A small autoregressive pixel model, trained from scratch.
Model: arch transformer_decoder, width 128, layers 8, norm layernorm.
Training: adamw at rate 0.0014, 7900 steps, batches of 128.
Rows from block 4, named by matrix and row number. Rows with one number belong to one attention dimension. Each number is 128 + 32 x the weight over its row's rms, rounded and kept within 0 to 255. All counts start at 0. After the name is the row's rms in percent of the matrix's.
# v: attention value (model.blocks.4.attn.v.weight, 128x128), inputs 64-127
# proj: attention output (model.blocks.4.attn.proj.weight, 128x128, transposed), outputs 64-127
v.3 100 [121  92  89 143 172 147 139 117  73 151 157 155 134 140  80 124  96 123  95 140 126 142  78 172 177 171 133 116  85  68  82 125 186 178 137  65  78 148  86 111 178 171 189 160  91  80 175 123 123 145 112 153 173 145  36 120 134 181 117 135 164  89 114 100]
proj.3 093 [147 215  96 159 128 121 124 153 128 130 100 125 106 147 161 111 148 187 145 113 168 110  96 121 144 126 163 111 149 136 145 118  95  94 104 131 129  64  91 152 164 132  74 167 119 151  86 133 139 129 168 107 115  88 196 123 129 140 183 142 128 133  61 123]
v.4 101 [151 122 112 118  81 124 114 156  85 113 154 130 125  93 133  83 145 129 129 103 100 131 191 131 124 101 168 101 112 138  76 201 150  62 109 183 204 139  75  73 102 107  76  85 123 176  69 133 172 138 179 100 114 137 103 157 113 156 143 124 110 128  96 107]
proj.4 110 [ 74 129 149 116 164 175 145 132 136 151 110 148  91 101 134 171 110 162 128 141 153 116 155 149 154 147  49 166 121 126 170  90 100 195 113 122  79 109  94 154 177 126 177 119 136 122  80 155  93 153  72 120  91 118 115 148 146 122 154 118 163 146 181 153]
v.5 109 [103 107  29 146 165 144  77 136 105 123 168 107 103 182  89 107 129 123 187 137 129 175 148 171 135 150 118  87 149 117 140 116 124 190  97 134 154 161 135 149 160 158 140 127 167 133  97 139 149 173 112 158 148 108 176 116 135 145 143 180  92  79 121 151]
proj.5 096 [119 159 139 139  86  66 152  90  82  91 135 134 101 124 136 124 152 179 171 140 109 119  81 128 149 192 112 201  91 149 118 156  87  90  85 108 144 136 142 132 117  83 150 141 101 115  99 149 150 104 109 132 130  53  74 102 107 154  93 127 128 116 110 126]
v.6 091 [103 185 183 129 114 123 113  99 159 141 125 185 103 132 117 162  94 122 165 136 118 103 139 116 162 157 106 135  81 127  79 143 166 142 159 128 109 156 166 152 180 118 131 103 116 142  80 165 141 169  87 178 102  55 164 114 136  85  86 135 146  48 124 164]
proj.6 082 [165 108 104 179  97 127 124 142 117 126 135 100  92 131 127 122 181 150 144 160  89  97  77 152  87  94 159 106 145 102 183  76 138 143 114  76  87 147  83 103 127 139 184 145 135 164 150 115 142 125 115 111 151 155 157 159 130 120 147 130 115 183  75 120]
v.7 100 [196 106 132 101 111 176 157 150  99 135  95 148  94  80 149  98 162 133 130 134 116 130 118 155 149  82 104 112  61 125 143 171 174  89 104 115 165  75 102 146 141 165 128 154 120 161 179 173 106 119 144  73  74 158  76 140 157  90 104  86 148 150 122  77]
proj.7 096 [ 79 104 122 130 176 141 112 103 127 118  96 134 152 133 145 136  93 125  85  78 170  96 149 111 112 203 151 141 160 117 125 181 121 170 111  98 135 152 126 122 138 121  79 137 152 127 142 113 115 191  91 164  82 165 169 159 188 105 218 124 134 160  88 123]
v.8 104 [ 32 127 101 109  90 130  93 137 186 132 123 131  85 155 125 149 100 126 113  80 107 113 114 112 127 119 153 133 164 178 149 126 118  96 127  91 144  98 123 131  88  54 131 102 157 173 137 163 180 161 123 120 167  70 172 110 126 145 128 182 148 148 104 168]
proj.8 098 [144 135 202  89 192 111 116 137 166 153 176  97 212 149 150 143 126  85  95 131 116 143 157 123  83  95  68 130 169  98  78  78 129 115 124 121 141 100 153 105  82 165 151 127  98 108 164 101 110 152 117 106 147 120 170 105  91 100 104 126 124 119 188 167]
v.9 096 [ 58  94 166 172 128 181 113 137 134  83 158 124 148 110 142 147  84 163 147 104  90 167  90 157 214 100 179  82 122 141 131 103 132 153 137 168 105 126 148  99 130 124 135 104 120 158 137 128 168 146  99 144 148 156  84 117 113 112 133 134  88 167 100 145]
proj.9 092 [ 86 212 173 130 131  83 108 145 156 171 155 126 117 153 150 107 116 126 100 156 104  94 104  92 110  85 119 184 164 124 131 151 144 142 113 128 138  83 120 124 163 108 146  81 177  78  91 147 116 168 113 159 164 140 164 130 146 159 113 180 121 104 142  97]
v.10 108 [ 89 109 125  80  83 134 125 160 152 101 127 159  69 133 172 153  99 121 164 118 137 121 158  83 151  68 128 154 123 161 152 146 100 153 191 127 175 125  79 137  98 115  41  50 165 170 112 122 173 109 141 137 191  86 161 136  88 147 141 138 110 154 155 143]
proj.10 104 [143  69 160 148 179 132 135  89 138 156 133 138 207 137 149 150 156  62  45 102  83 166 119 182 130 125 114 134 147 167  27 159 123 141  95  77 166 116 136 132 147 130 185 122 169 135 121  97 137 166  98 138  56 188 172 151  94 129 100 136 112  85 137 169]
v.11 099 [142  54 189 153  45 108 137 137 126 125 131 153 100 110 133 178 192  88 138 101 130 121  20 142 143 173 177  83 114 143 136 155 112 123 131  96 146 120 152 135 122 108 102 118 117 153 129 113 139 138 105  84  87 128  71 168 113 144  80 110 130 144 114 149]
proj.11 102 [109 145  27  79 205  87 200 188 133 180 102 149  75 134 154  75 106 102 100 106  89 121 220 128 135  89 120 159 143 122 122 140 110 148 181 139 181 163 122 117  95 107 131 123 142  83  99 125 141 112 114 147 165 102 127 142 110 144 160 177  91  95 135 152]
v.12 110 [105 118 147 176 122 113 129 113 142 135 104  91 176 127 149 137  80 170 119 150  89 224 145 145 117 121 124 165 173 148 160 112 156 121 148  52 103 103 121 131 120 100 177 146 126 129 121  87 143 131 118 193 145 165  91 181 128 163  99 173 128 180 144 172]
proj.12 105 [100 188  74 143 169  98  99  75 135 155 152 124  92 132 130 133 128 163 178 157 163 192 134 104 156  66  75 119 146 103 127 110 180  79 161 145 136 155 142 108 157  97 122 133 147 150 146 140 169 104 126 132 139 104 138 160 141 103 102 111 125  97 156  86]
v.13 089 [181  93 165 107 139 183 180 139 125 167 113 160 117 128 100 112 134 148  99 118  95 167  92 121 125  93 178 152 127 115  99 158 151 120  83  97 168  89 142 131 152  95 134 121  81 124 168 159 148 143 164 127 134 150  74 189 144 114 154 101 134 149  86 170]
proj.13 099 [117 198 151 117 138 131  92  91 156 120 132 152 106 120  95  92  86 131  76 132 205  71 175  60 173  84  94  94 162 151 114 144 167 121 174  78 117 123 156 114 148 150 157 119 156 166 142 108 117 207 105 136  70 177 160 113 165 113 174 120 122  82 144 153]
v.14 103 [ 87 193  93 146 118 101 118 143 160 119 153  96 163 184  88 100 126 131 174  83 119 155 142  87 111 136 130 182 122  92 178 111 157 110 168 116 140  94 135 191 113  81  93  82 138 113 113 107 208 153 159 147 122  84 139  93 155  80  99 201 118 154 110 133]
proj.14 108 [104 117 206 155 128 158 177  84 127 129 164 160  97 158 102 197 158 189 112 148  81 150 141 107 152  88 110 110 190  92  98 122 105  78  92 105 173 149 108 115  95 171 133 114 162 142 111 130 124 135 106  97 143 117  91 114 111 138 102 130 108 135 148  94]
v.15 097 [173 112 195 177  75 171 110 169 103 116 143 141 140 146 155 130 170 128 139 150 113 113  96  95 161 109 154  81 103 142 126 123 178 118 136  94 137 123 141 125 116 102 107 160 112 147 121 153 148 125  71 146 139 174  60 161 159 119 122 135 102 105 168 113]
proj.15 094 [ 72 126  63  94 168 142 141 166  87 126 112 161  70 144 115  98  97 180  96 181 116 150 153 126 126 127 110 166 157 116 144 193 158  77 128  94 130 162 129  88 127 119  93 140 118 122 123 135 122 141 119 160 109 101 213 103 117  96 134 167  85 111  91 121]
v.16 078 [193 159 131 103  95 161 107 184 151  78 107 182  70 113 165 111 175 159 150 137 129 117  76  88  50 116  44 112 102 148 119 109 121  63 152 113 124 180 155 136 109 148  57 111 102 108  97 120 120 104 128 111 130 112 176 126 146 137  85  76 102  99 152 143]
proj.16 077 [154 107 116 155  89 130 152 133 138 125 114 140 178 163  96 121 112  91  94 166  90  85 189 141 158 171 190 124 132 168 149 143 127 182 141 155 118 147 169 103 103 115  83  97  84 178  91 128 158 132 165 130 159  79 136 114 116  97 149 102 194 157 112  86]
v.17 096 [147  76  69 139 117  89 125 138  96 126 122  96 161 178  89 126 119 149 164 131 120 173 111 146 119 201 139  72 130 127 160 129 118 176 143 143 120  78 119 128 110 159 143 158  79  81 196  40 101 149 150  97 154 144  96 180 103 108 149 152 157 163 121 151]
proj.17 101 [138 213  87 151  87 145  66 147 102 113 154 102 159 117 142 155  79 145 102 115 158 157 149 120  77 127 146 138 132 106 120 106 189  86 140 100 111 157  95 148 129 188 195 104 143 198 151 104 136  66 133 172  90 155 156 100 128  94 101  65  75 156 146  89]
v.18 113 [ 79 191 118 121 130 128 100 148 110 120 157 125  84 176 126 110 128 124 105  83 111 127 180 124 120  60 150 160 101 118 139 101 128 164 192  87 119  89 119 197 147 119 150  84 170  95 179 156 190 146 117 133 192 101 131 146 141 174  89 146  83 105 134  82]
proj.18 123 [135  61 164 178 139  95 147 159 123 125 109 127 134 163  95 175 173 132 140 136 116 102 120 159  94 220 102 137 165 133 115  58  93  93  91 166 146 130  86 139 111  96 156 149 124 163 133 173 155 105 129  78 124 149  54 165 103 114  81 167 167 141  98 114]
v.19 092 [115 127  97 151 130 114  94  76 140 190 137  96 148 189  94 131 155 194  97 129 130 163  87 104 130 201 156 137 164 149 153  53 137 105 183 103 134 132  78 176 157 162 148 139  86  97 195 104 102 156 101 151 188  73 150 126 152 157 109 136  87 151  75  99]
proj.19 099 [132 114 157 179  74 106  68  99  95 136 138 176 104 107 160 117 142 157  79 120 169 147 117 134  77 123 188 128 148 175 146 136 136 114 175 191 128  68 142 153  65 165 150 131 117 179 157 136 177  41 172 126 109 138 119 120 115 167 126 119  99 158 164 123]
v.20 089 [104 145 111 144 149 126 121 139  66 172 166 111 131 139  72 109  61 108 117 132  93 183 141 176 160  89 142 147 145  89 110 109 116 132 141 134 154 133 138 199 156  87 144 110 162 163 155 170 135  77 149 156 149 174 210  69 127 172 144 151 137 129 168 139]
proj.20 080 [116 135 193 124 108  58 170 151 122 137 149 131 134 154 115 101 125 182 141 104  88 155 134 131 139  90  66  60  92 132  95  91 140 128  93  75 144 138 145 151  91 148 149 120 175  91 178 115 128 138 103 121 108 148  68 169 102  75 119 165  84 143 119 100]
v.21 089 [139 106 161 105 122 133 107  90 108  77  91 180 110 125 134 129 144  85  93 101 143 148 139 107 149 102 125  96 112 120 114  65  77 148  87  92  63  96 152 207 170 146  95 109 135  87 156 157 158 181 134 138 156 116 196 122 171  81 152  86  97 104 143  96]
proj.21 090 [110 120 160 105 155  77 110 134 147  91 116 118 109 116 163 110 129 146 122 119 131  92 125 181 139 170 131 189 168 166 150 123 101 147 119 151 183 121 179 114 108 125  95 163 137 159 166 129 108 136 115 148  65 102  90  83 160  99 110  96 173 140 126 108]
v.22 093 [171 115 156  55  87 127 174  86 167  95 142 165  90 102 151  88 120 148 144  70 105 120 121 114 190 125  52 115  94 153 147 120 106 102  79  94  97 136 115  48 140 104 150 135  84 107 125 108 120 149  85 134 130  65  89 143  81 146 146 157 170 150 152 101]
proj.22 096 [145 135 142 109 173 171  51 144 140 109 130  72 124 129 138  97 131  64  99 143 189 109 124 123  79 134 163 139 113 114  90 167 119 112  95 108 166 143 148 148 130  79 161 111  72 139  82 168 193 143 126 210 117 121 175  97 171 153 135  78 121  98 177  96]
v.23 096 [147  81 111 166 162 148 162  88  97 125 141 178  94 144 107  64 119 150  64  99 173 137 107 106  61 130 138 185 108 108  59  73 115 137 176 147 153 123 116 125 133 146 132 123 143 111 156 176 136 115 145 135 143 129 147 178  97  92 138 139 113  86  69 104]
proj.23 103 [114 165 144 137 114 121  58 123 123  91 118 135 175 100 106 168  99 116 122 115 127 130 132 152 165 106 146 116 128 157 114 146  76 142 117  79 114 163 121 185 142 151 109 116 145 187 120 123 164 115 122 129 148 112  76 145 100 128 152 189 134 124 107 123]
v.24 095 [216  44 145 120 133  88 197 163 102  82 138 141 151 156 141 154 104 145 199 115  87 169 109 149 134 107 122  90  95  99  97 142 164 101  63 157 135 145 118  99 122 121 163 105 161 164  76 118 135 142 111  95 102 136 102 131 151 127 178  76 138 127 133 159]
proj.24 101 [119 208  77  86 117 118 111 106 156 125 184 106 100 173  95 117  97 149 124 136 134 140 141 103 143  79  79  98 115  78 120 114 156  78 139 123 175 159 138 158 189  89 151 141 119 107 139 106 186  91 154 173 166 160 131 118 157  90  90 172  74 132 135  63]
v.25 104 [162 108 132  69  79 137 119 162 166  83 150  64 164 140 186 154 130 179 117 122 138 199 155  82  99 135  94 119 139 184 171 116 169  84 123 125  78 105  84 102 135  83 140 123 101  80 177  84 134 143 101 106  91 123  95  94 127 144 148 125 124  85 146 173]
proj.25 104 [119 194 106 170 126 165  68  53 151 105 158 122 107 195  96 107 164  97  88 132 176 118 120 159 110  82  79 103 158 128  74 119 133 109 116 181 184 129 150 130 171 147 183 136  79 122 116 187 131 101 150 163 141 107 140 158 111  96 103 100 139 159 170  74]
v.26 103 [175  82 128 141 114 128 127 117 194 120 124 112 182  76 191 157 114 131  95 134 151 106 102 131 106 162  79 129 122 169 117 136 154  68 142 163 122 113 105  93 144  80 141 116  92 101 102  77 152 127 119  95  96 103 102  48 132 166 121 175 187 128 139 192]
proj.26 118 [109 142  87 128  92 147 128  82 137 187 104 110  77 132  40  51  90 151 166 130 127 120 142 119 134  93 122  56 126 138 138 146 152 193 103 168 160 124 164 111 107 162 153 173  94  86 133 137  73 100 134 139 134 131 143 203 138 150 156  92 109 105 157 118]
v.27 108 [151  92 103 140 151 136 124 104 128 119 151 151 100 136  42 172  92 105 109 117  97 171 108 139 127 102 193 153 160 114 107  79 100 134 130 124 156 126 152 159 144 157 132  92 140 139 148 172 141 129 135 151 128 189 115 184 127 112 152  70 123 133  99 134]
proj.27 113 [127 222 150 164 138  52 154 172 106 100 171 130 146 113 215 133 148 148 169 147 123 111 155  94 135 110  85  89 118  83 143  61 100 137 137 119  91 137 148 140 141 116 135 141 166  90 116 140 123 120 114 107  98 108  97 117 108 158 132 180 132 120 100 124]
v.28 109 [150 103 179 121 143 139 153 164  98  96 164 167  78 135 178 106 173 114 129 175 196  85  62 174 116 136  87 116 111  82 146 186 135 152  84  94  76 150 149 118 137 217  88 159 121 114 119  80  87  73 126 103 101 122  88 147 125 108 134  86  98 154 158 105]
proj.28 111 [136 133  92 159 134 106 114  98  94  84 107 133  96 130 129 122 111 110  74 131 136 150 124 110 129 190 170 113  79 121 147  82  94  92 121 123 106  93 149 128 146 139 182 121 106 235 128 124 178 191  88 191 123  73 168  89 195 110 141  74  98 140  69 189]
v.29 103 [161 126 189 174 129 102  89 130 126 142 140 107 159 123 114 151 138 131 163 129 148 165 106 140 130 131 133 133 141 112 164 141 184  92  56 156  92 185 141  70  93  97 124 174  89 168 173  67 106  81 159 113 120 108 128 164 135 165  95  83 139 162 113 193]
proj.29 108 [151 149  73 160 154 162 161 174 123  87 138 132 120 169 167 108  67 107  80 140 149  94 122 144  98  96 133 116 152  91  93 103 145 160 134 120 120 138 111 118 178  93 120  77 173 166 143  98  95 121 136 154 125 105 156 129 105 109 159 103  89 149 165 125]
v.30 094 [114 220 122  64 114 114  99 105 108 152 142 100 126 121  91 139 104 116 125 117  94 123 135 169 115  77 131 189 113 152 142  94 103 172 128  92 139 117 132 118 169 119 163  78 156  99 167 164 133 155 139 135 153 140 134  80 101 136 128  89 145  69 154  84]
proj.30 093 [ 84  92 210 170 141  94 156  83 164  96 124 108 111 186 184 122 158  82 164 100 129 138 122 116 197 161 106 158 116  64 108  97 162 111 182 104 171 103 120 175  88 191 143  99  92  61 133 165  98 142 123 121  99  88 116 119  95 102 120 137 148  97 105 111]
v.31 087 [127  99 137 156 129 153 140 121 137  66 128 183 152  85 142 105 122 133  98 118 191 105  70 105  96  89 120 139  95 120 104 198 107 157  67  89 112 178 140  64 169 176 138 175 103 186 118 129  76 164  80 126 146 132 107 198  94 152 142  67 163 150 134 117]
proj.31 099 [164 159 150 111 121 142 113  93  91  80 162 107 140 136 176 141 132  98 184 111 151 140  85 136 164 115 186 118 111 157 111 140 153 157  98 133 138 153  93 138 177 135 119 133 149 122 117 137 185 148 165 134 134  31 150  96 191 114 140 100 131  98  71 153]
v.32 087 [ 97 144 102 155 121 140 124 103  93 147 154 141 137  87 134  97 116 160 147 110 107 164 125 158 156 111 142  81 146 152 198 111 117 100 129 146 149 132  90 101  97 100 116 105 114 166  73 110 131  88 141 141 179 167 104 168 136 113 161 183  81 118 107 209]
proj.32 102 [160 141 100 110  65 147 127 130 101 106 101 101 117 128 135 162 138  62 121 119 161  93 113 116 136 135  77 128 141  92 143 108 184 171 114 116  86 124 188 193 114 133  93 147 118 101 104 122  73 178 144  82 140 150 115  73 144 128 133 122 124 150 128  67]
v.33 093 [128  76 187 163 195 201 193 126 124 147 159 148  91  91 129 154 148  96  97 137  89  92 137 155 190 161 174  87  99 131 130 126 129 167 102 128 187 111 124  87  92 140 210 149  91  92 117  86  99 138  89 118  98 111 140 184 130 138 114 155 174 153 136  70]
proj.33 091 [173 122  47  84 139 134 121 112 144 149  86 162 151 123 106 130 164 125 133 154 183 102 145 191  76 152  53 120 141 178 119 116 127 124 114  63 107 137 161 103 137 145 145 149 164  94 154  89 180 133 100 156  99 171 118 107  96 128 131 163  70 109 109 115]
v.34 110 [186 155 103 186  79 114 141 106 129 101 142  79 150 126 104 121 135 125 138 171 115 117 107 182 115 118 106  92  98  96 157 183 104 124 102 128 148 130 139 126 108 114 165 133 142 209  67 132 140 138  85  94 116 133 132 119 147  96 132 129 112 106 186 160]
proj.34 128 [ 82  94 115 137 175 202  99 145 116 136 101 142 120  85  82  86  97  89 125 118 162  99 120 112 143 148 142 137 127 201 124 154 140 190 159 161 165  82  27 137 119 169 185 138 140 166 140 153 142 128 185 108 111 130 118 101 113 132 119  88  74  75 141 137]
v.35 102 [112 158  64  95 183 129  98 151 102 107 123  97 131 104 102 183 175 130 160 147 118 160 155 171 147  99  71 151 154 139 141 120 141 153  79 143 175 208 117 122 113 203 105 122 183 135  89 160  97 116 141 150 115 127 124 140 132 110 122 102 106 169 112 170]
proj.35 102 [157  78 183 115  71 158 110 132 142 127 134 154 101 157 166 107 132 117 151 166 144 103 169 116 110 141 153 149 106 146 165 191 103  92 163 127 159 101 115 137 115 124  69 163 145  74 115 155 133 108 129 144  95 156 167 142 154 142 121 121 181 113 146 155]
v.36 103 [143 167 226  99 123 132 139 108  90 113 164 208 149 106  99  63 127 100  81 124  61 114  88 153 164 116 127 127 146 114 154  79  84 188 128 130 187 136 150 140 153 138 208 150 157 137  76 133 123 132  97 101  87 106  90 134 115 163  95 117 113 133 119 134]
proj.36 101 [135 120  60 120 141  93 151 199 146 146 116 124 141  82 112 184 128  99 143 156 186  91 191 108 101 143 106 107 141 135 126 143 193 138  96 133 137  67 146 109 131  96  83 126 101 141 134 155 106 177  85 191 170 153 174 151 141  96 134 166  85 117 180  92]
v.37 086 [ 96 107  84 140  74 131  66 142 129 102 123 152 133 165 153 119 169 103 116 167  84  69 141 115 138 105 179 143 121 100  86 165 105 151  97 118 140 143 157 129 129 215  91 108 144 184 128 163 127 113 157 132 107  79 137 132 130  88 133 147 116  93 152 151]
proj.37 089 [106 102 143 111 157 152 170 189 172 165 131 183 103  61  58 156 152 191 184 134 144  95 172 135 130  81  78 107 114 108 170 141 105 157 120 163 131  72 105  95 115  86 158 193 146 173 158 106 111 152 169  86 127 137  78 108  67 153 129 148 131 120 154  97]
v.38 102 [ 98 126 107  87 179 166 144  86  91 167 132  92 151 154 111 127 133 156 157 154 122 186 112  95 165 180  95 130  90 136 151  93 114 120  98 114 124 139 160 153 109 100 167  80 167  78 154 112 105 123 150 197 171  94 153 107  94 117 135 108  63 101  99 129]
proj.38 098 [174 194 204 131  66  78 113 140 158 119 145  89  89 161 161 161 161 114  96 145 172 160 109 109 103 152 113 108 111 118 107  96 153 126 174 110 130 105 176 189 131 138 140 121 105 184 169  92 146 135 130 110 101 148  75 138 167  98 131 120 161 160 140 116]
v.39 108 [128  68 114  90 126 157 152 130 104 110 118 142 131  76 141  91 120 116  99 152 136 138  90 137 156 184 175 109 114 101  70 137 122 164 139 128 153 140 113 120 147 162 186 176  37  92 168 120 122 145  90 114 143 125 129 111 145 144 141 121 198 149 112 143]
proj.39 106 [118 131 122  95 154  78 165 129 134 170 116 134 107 151 151  77 125  98 122 120 136  76 164 136 155 116 120 165  98 164 152 117  96 135  97 121 113 144 173  72 152 139 127 103 182  81 150 119 183 110 124 212 112 119 138  98 130 106 130 106 163  95  92 182]
v.40 094 [ 97 112 118 164 159  62 173 134 113 190 158 139 102 147  76 120 107  97  98 163 117 181 138 138  91  91 173  70 200 111 155 143 120 117 124 162 153 109 135 110 102 153 174 122 161 112 163 129  98 144 133 119 104 181 102 146 110  86 115 108 106  75 163 148]
proj.40 097 [ 92 168 139 130  69 128  51 205  83  90  87  89 146 103 177 158 126 122 133 156 148 148 160  75 171 168 178 185  88 119  94 162 156  97 135  96 107 130  92 119 112 100 125 140 104 153 136 114 187 113 139  60 120 150 123 129 203 138 151 149 124  86 121 127]
v.41 105 [162 169  82 115 101 128 151  94  62 118 136 117 157 146 112 126  96  96  72 103 109 141 123 113  67 123  98 115 107 137 154 141 139 162 162 151  69  99 110 191 173  93 156 107 103 163 161 144  92 157 106  98 190  99 126  53 169 128 122 134 141 103 105 106]
proj.41 112 [ 97 104 132 176 120 117 134 158 155 146 135  76 157 109 139  73  94  70  70 159 134 162 143 124 143 141 183  90 114  97 101 128 157 149 120 207 147  96 109 118 135 139 162 101 120 121 141  79 103 151 132  98  84 131 125 145 113 116 155  76  88 175 106 131]
v.42 094 [114 106 111 168 158 136 126 143 134 103 154 177  99 116  77 126 130 122 112 177 154 154 138  89  71 133 140  46 109 120 115 170 135 102 126 134 129 154 184 128 113 144 196 149  69  89 145  99  93 129 139 148 163  69 126 145 159 181 142 168 109 107 143 144]
proj.42 098 [136 166 143 133  94 128  82 112 117 149 143 101 188 127 131 140 105 131 128 180 148 131 143 129 190 132 128 176 118 139  87  55  92 146 120 135 135 142 174 145 122  92 115 116 121 205 116 156 168 122 120  84  72 163 143 112 162 131 106 121 122  87 162  71]
v.43 095 [125  92 136 141 116 164 177 124 129 202 106  92 115  93  94  94 156 152 110  86 145 152  59 143 127 123 150 122 145 107 124 148  96 166  97 139 134 117 141 148  80 149 177 124  93 158 168 133 197 146 163 138 113 135  76  89 145 123  90 178 127 131 160 173]
proj.43 094 [ 92 193  81 145 148 130  98 183 146  96 115 163  73 110 136 112 122 111 173  94 130 144 168 149 115 172 171 135 143 133 216 153 120  67  82 136 125 145 141 138 157 132  96 132 116 142 131 135 106 159 133 139 123  94 152 172 157 195 141 111 121 163  95 144]
v.44 122 [114 156  83 103 143 113 141 143 153  75 118 122 145 174 120 114 156 153 168  93 139 119  92 128  62 141 120 132 165  88 115 147 130 129 130 124  57 124  92 188 155 160 130  96 108 101 128 166 172 103 163 179 133 140 192  95 129 108  96 101 133  68 149  52]
proj.44 127 [126  99 188 154 147 135 136 152 139 133 142  91 168 140 111 167 160 169 117 131  72 151 194 127 193 136 169 144 125 130 107 190  82 124 135 113 150 126 150 137 118 113 164 131 134  75  99 163 117 111  87 119  76 108  55 109  85 106 134 145 151 208 112 174]
v.45 101 [ 80 134 167 129  84  96 152 138  81 148 175 135 118 132  93 112 118 101 133  71 115 157  74 101 140  76 186 150 181  76 120 100  99 146 139 137 167 154 175 123 121 135 168 162  86 166 143 113 105 170 161 138 122 164 115 101 132 109 121 110 147 153  89  94]
proj.45 092 [117  90  37 147 158 138 189 203  91 111 131  91 112 146 119 120  96 117  85 144 124 149 173 125  97 130 146 142  88 155 162 161 163 104 149  99 106 144 149  79 145  80 111 108 180 179 122 110 188 186  94 152 116 141 138 183 164 126 173 104 124  79 140 137]
v.46 104 [106 115 106 116 100 107 160 110 173 152 165 109 134 122 121 132 137 160 127 141 138 167 193 121 173 173 115  74 117  94 143  99 112 103 107 119 140  97 113 142 141  50 169  94 119  55 157  68 142 145 111 164 175 110 104  72 141 197  90 137 105 141 168 128]
proj.46 095 [144 175 138 170 109 128 171 138 118 101  93  77 137 124 130 118 100 141 108 120  99  85 109 132 126  90  48 118 124 131 124 116 119 191 141 132 155 189 119 109 163 158 180 159  76  88 132 209 133 127 133 157 158 153 148 152 127 135 128 151 134 126 159  76]
v.47 091 [172 124 123 121 138 112 140  99 116 133 163 146  73 162 195 171 155 109 124 112 175 134 129 157 122  81 111  91 132 141 115 117  78  96 141 180  88 118 166  89 185 165  76 107 155 130 104 130 111 143 161 139 100  69  94 121 113  95 101  98 138 128 128 100]
proj.47 104 [124 119  93 164 198 138  66 150 133 186 130 129 127 129 115 144 123 161 100 101 115 133 135 123 118 187 117 129  36 108  69 111 168 126 101 164 124  77 114 143  73  93 188 132 106 118 165  70 124 137 134 133 130 190 109 158 139 122 142 169 131  92  94 168]
v.48 115 [141 196  33 124 194 161 138 145 133  86 116  79 136  99 106 135  89 158 133 129 127 108 135 108 129 116 161 115 132  97 170 110 130 150 204 126  95 101 109 134 132  91 171  85 151  69 139 115 154 137 172 150  89  75 189  79 129 123 130 122 128 113 123  77]
proj.48 113 [ 84  65 110 159  89 135 153 104 145 126 149 182  86 128  71 147 194 109 122 107 100 135 169 156 144 133 125 153 111 193 128 186  68 136  93 135 139 117  97  80 143 122 121 136 117 167  79 138 106 106 126 108 163 164  93 169 130 138  98 180 147 183 119 176]
v.49 114 [132  61 149 146  92 120 123 142 142 125 102 197 148 149 154 124  86 120 114 135 125  63 139 132 156 132 122 119 148 155  86 138 115 103 107 165 117 149  87 159 154  96 120 119 111 166  96 112 144 138 138 158 113  71  49 138 141 171  90 115  91 128 171 149]
proj.49 108 [ 60 139  97 138 158 104 101 173 113  98 141  88  99 123 149 100 119 134 135 131 134 115 120  87 144 102 153 178  98 118 154 165 129 155 146  53 129 114 100 115 131 114 126 161 101  54  96 157 137  83 143 148 127 121 245  98  86 105 168 157 135 145  83 133]
v.50 096 [157 126  95 143  62 145 101 153  80 100 144  99 191 109 127  65 125 175 157 166 120 157 142 140  95 153  97 129 103 113 128 130 102 125 130 113  98 151 170 137 159 118  92 173 125  99 118  66  83 122 123 166 185 154 137  91 111  73  91  79 105 128 119 143]
proj.50 090 [105 143 160  73 125  92 146 138 199 130 171 122  93 128 171 125 156 164 129 140 138 154 136 136 135 182 102 159 155 130 101 163 164 121  96 162 160 149 113 125 145 131 129 103 135 119 149 116 164 156 126 190  92 134 110 129 122 132 117 168 160  84 146 120]
v.51 096 [121 117  99 180 146 147 180 155 161 135 131 155 130 129 128  88 142 114 111  58 129 139 156 123  62  91 176  66 141 131 156 180  90 110 117 185 122 103  97 120  69 125  47  91 134 141 111 120 101 156 154 134 130 165  77 147 179 179 130  96  96 123 149 191]
proj.51 091 [ 98 121 135 115 166 144 118 147 112 105 116 123 155 123  94  82 146  90 127 177  97 116 106  81 187 183 106 196 106 131 163 131  99 135 113  93 155 120 126 154 158 125 180 134 152 124 130 151 154 151 128  55 145  77  84 141 108 135 116 129  97 166  83 144]
v.52 108 [ 91 155 162 156 120 138 158  99 188  99  90  80 152  94 132 147 131  84  92 130 163  96 100 148  85  89 173 108 187 129  91 126 165 120 151 135 118  91 116 157 126 126 141  64  91  96 148 144 152 134 176 123  79 101 125  91  88 117 169 107 186 115 156 124]
proj.52 096 [159  69  56 128  95 146 103  94  66 147 101 129 147  93  63 158 142 118 121 124  96 104 150 116 182 131 102 124  89 119 174 148 128 186 122 134  94 161 194 152 109 137 134 159 139 161 169 143 116 125 123 164 134 140 120 146 141 167 112 190  71 163 150 115]
v.53 090 [153  91 102  83  80  96 107 109 102 164 126 120  91 135 110 149 168 173 148 121 130  68 133 137 172 119  95 100 178 119  97 176 111 131  90 150 164 180 140 105 112  90  76 109 160 172 150 169 132 120 102 140 104 114 102 153  96 122 142 129 109 173 124 163]
proj.53 091 [166 150 189 172 191 142 124 188 122  86 128 137 165 105 185 131  98 117 125 116 151 101 113 119 142 122 197 167  88 119 182  76 127 137 143  99 100 120 114 154 137 110  91 152 135 101  59 129 136 133 121 201 156  93 138 115 178 125 144  78 168 109  60 172]
v.54 107 [140 144 127 111 129 178  96 134 106 137 140 155  80 149  87  99 151 103 119 146 126 145  56  72 217 144 118 152 132  78 157 134 131  68 166 131 127  77 158 116 130 103 189 155  73 100 138  75 111  94 129 133 108  86 164 127 141 136 168 124 127 112  93  71]
proj.54 101 [119 109 156 140 123  88 157 123 183 113 141 148 194 130 143 153 151 179 119 109  82 166 151 129  89 118  95 147 115 170  95 151 154 147 153 146 122 146 124 142 116 174  91  91 139 174 116 119 139 151 157  80 111 213  67  79 139 158  76 188 143  95 176 133]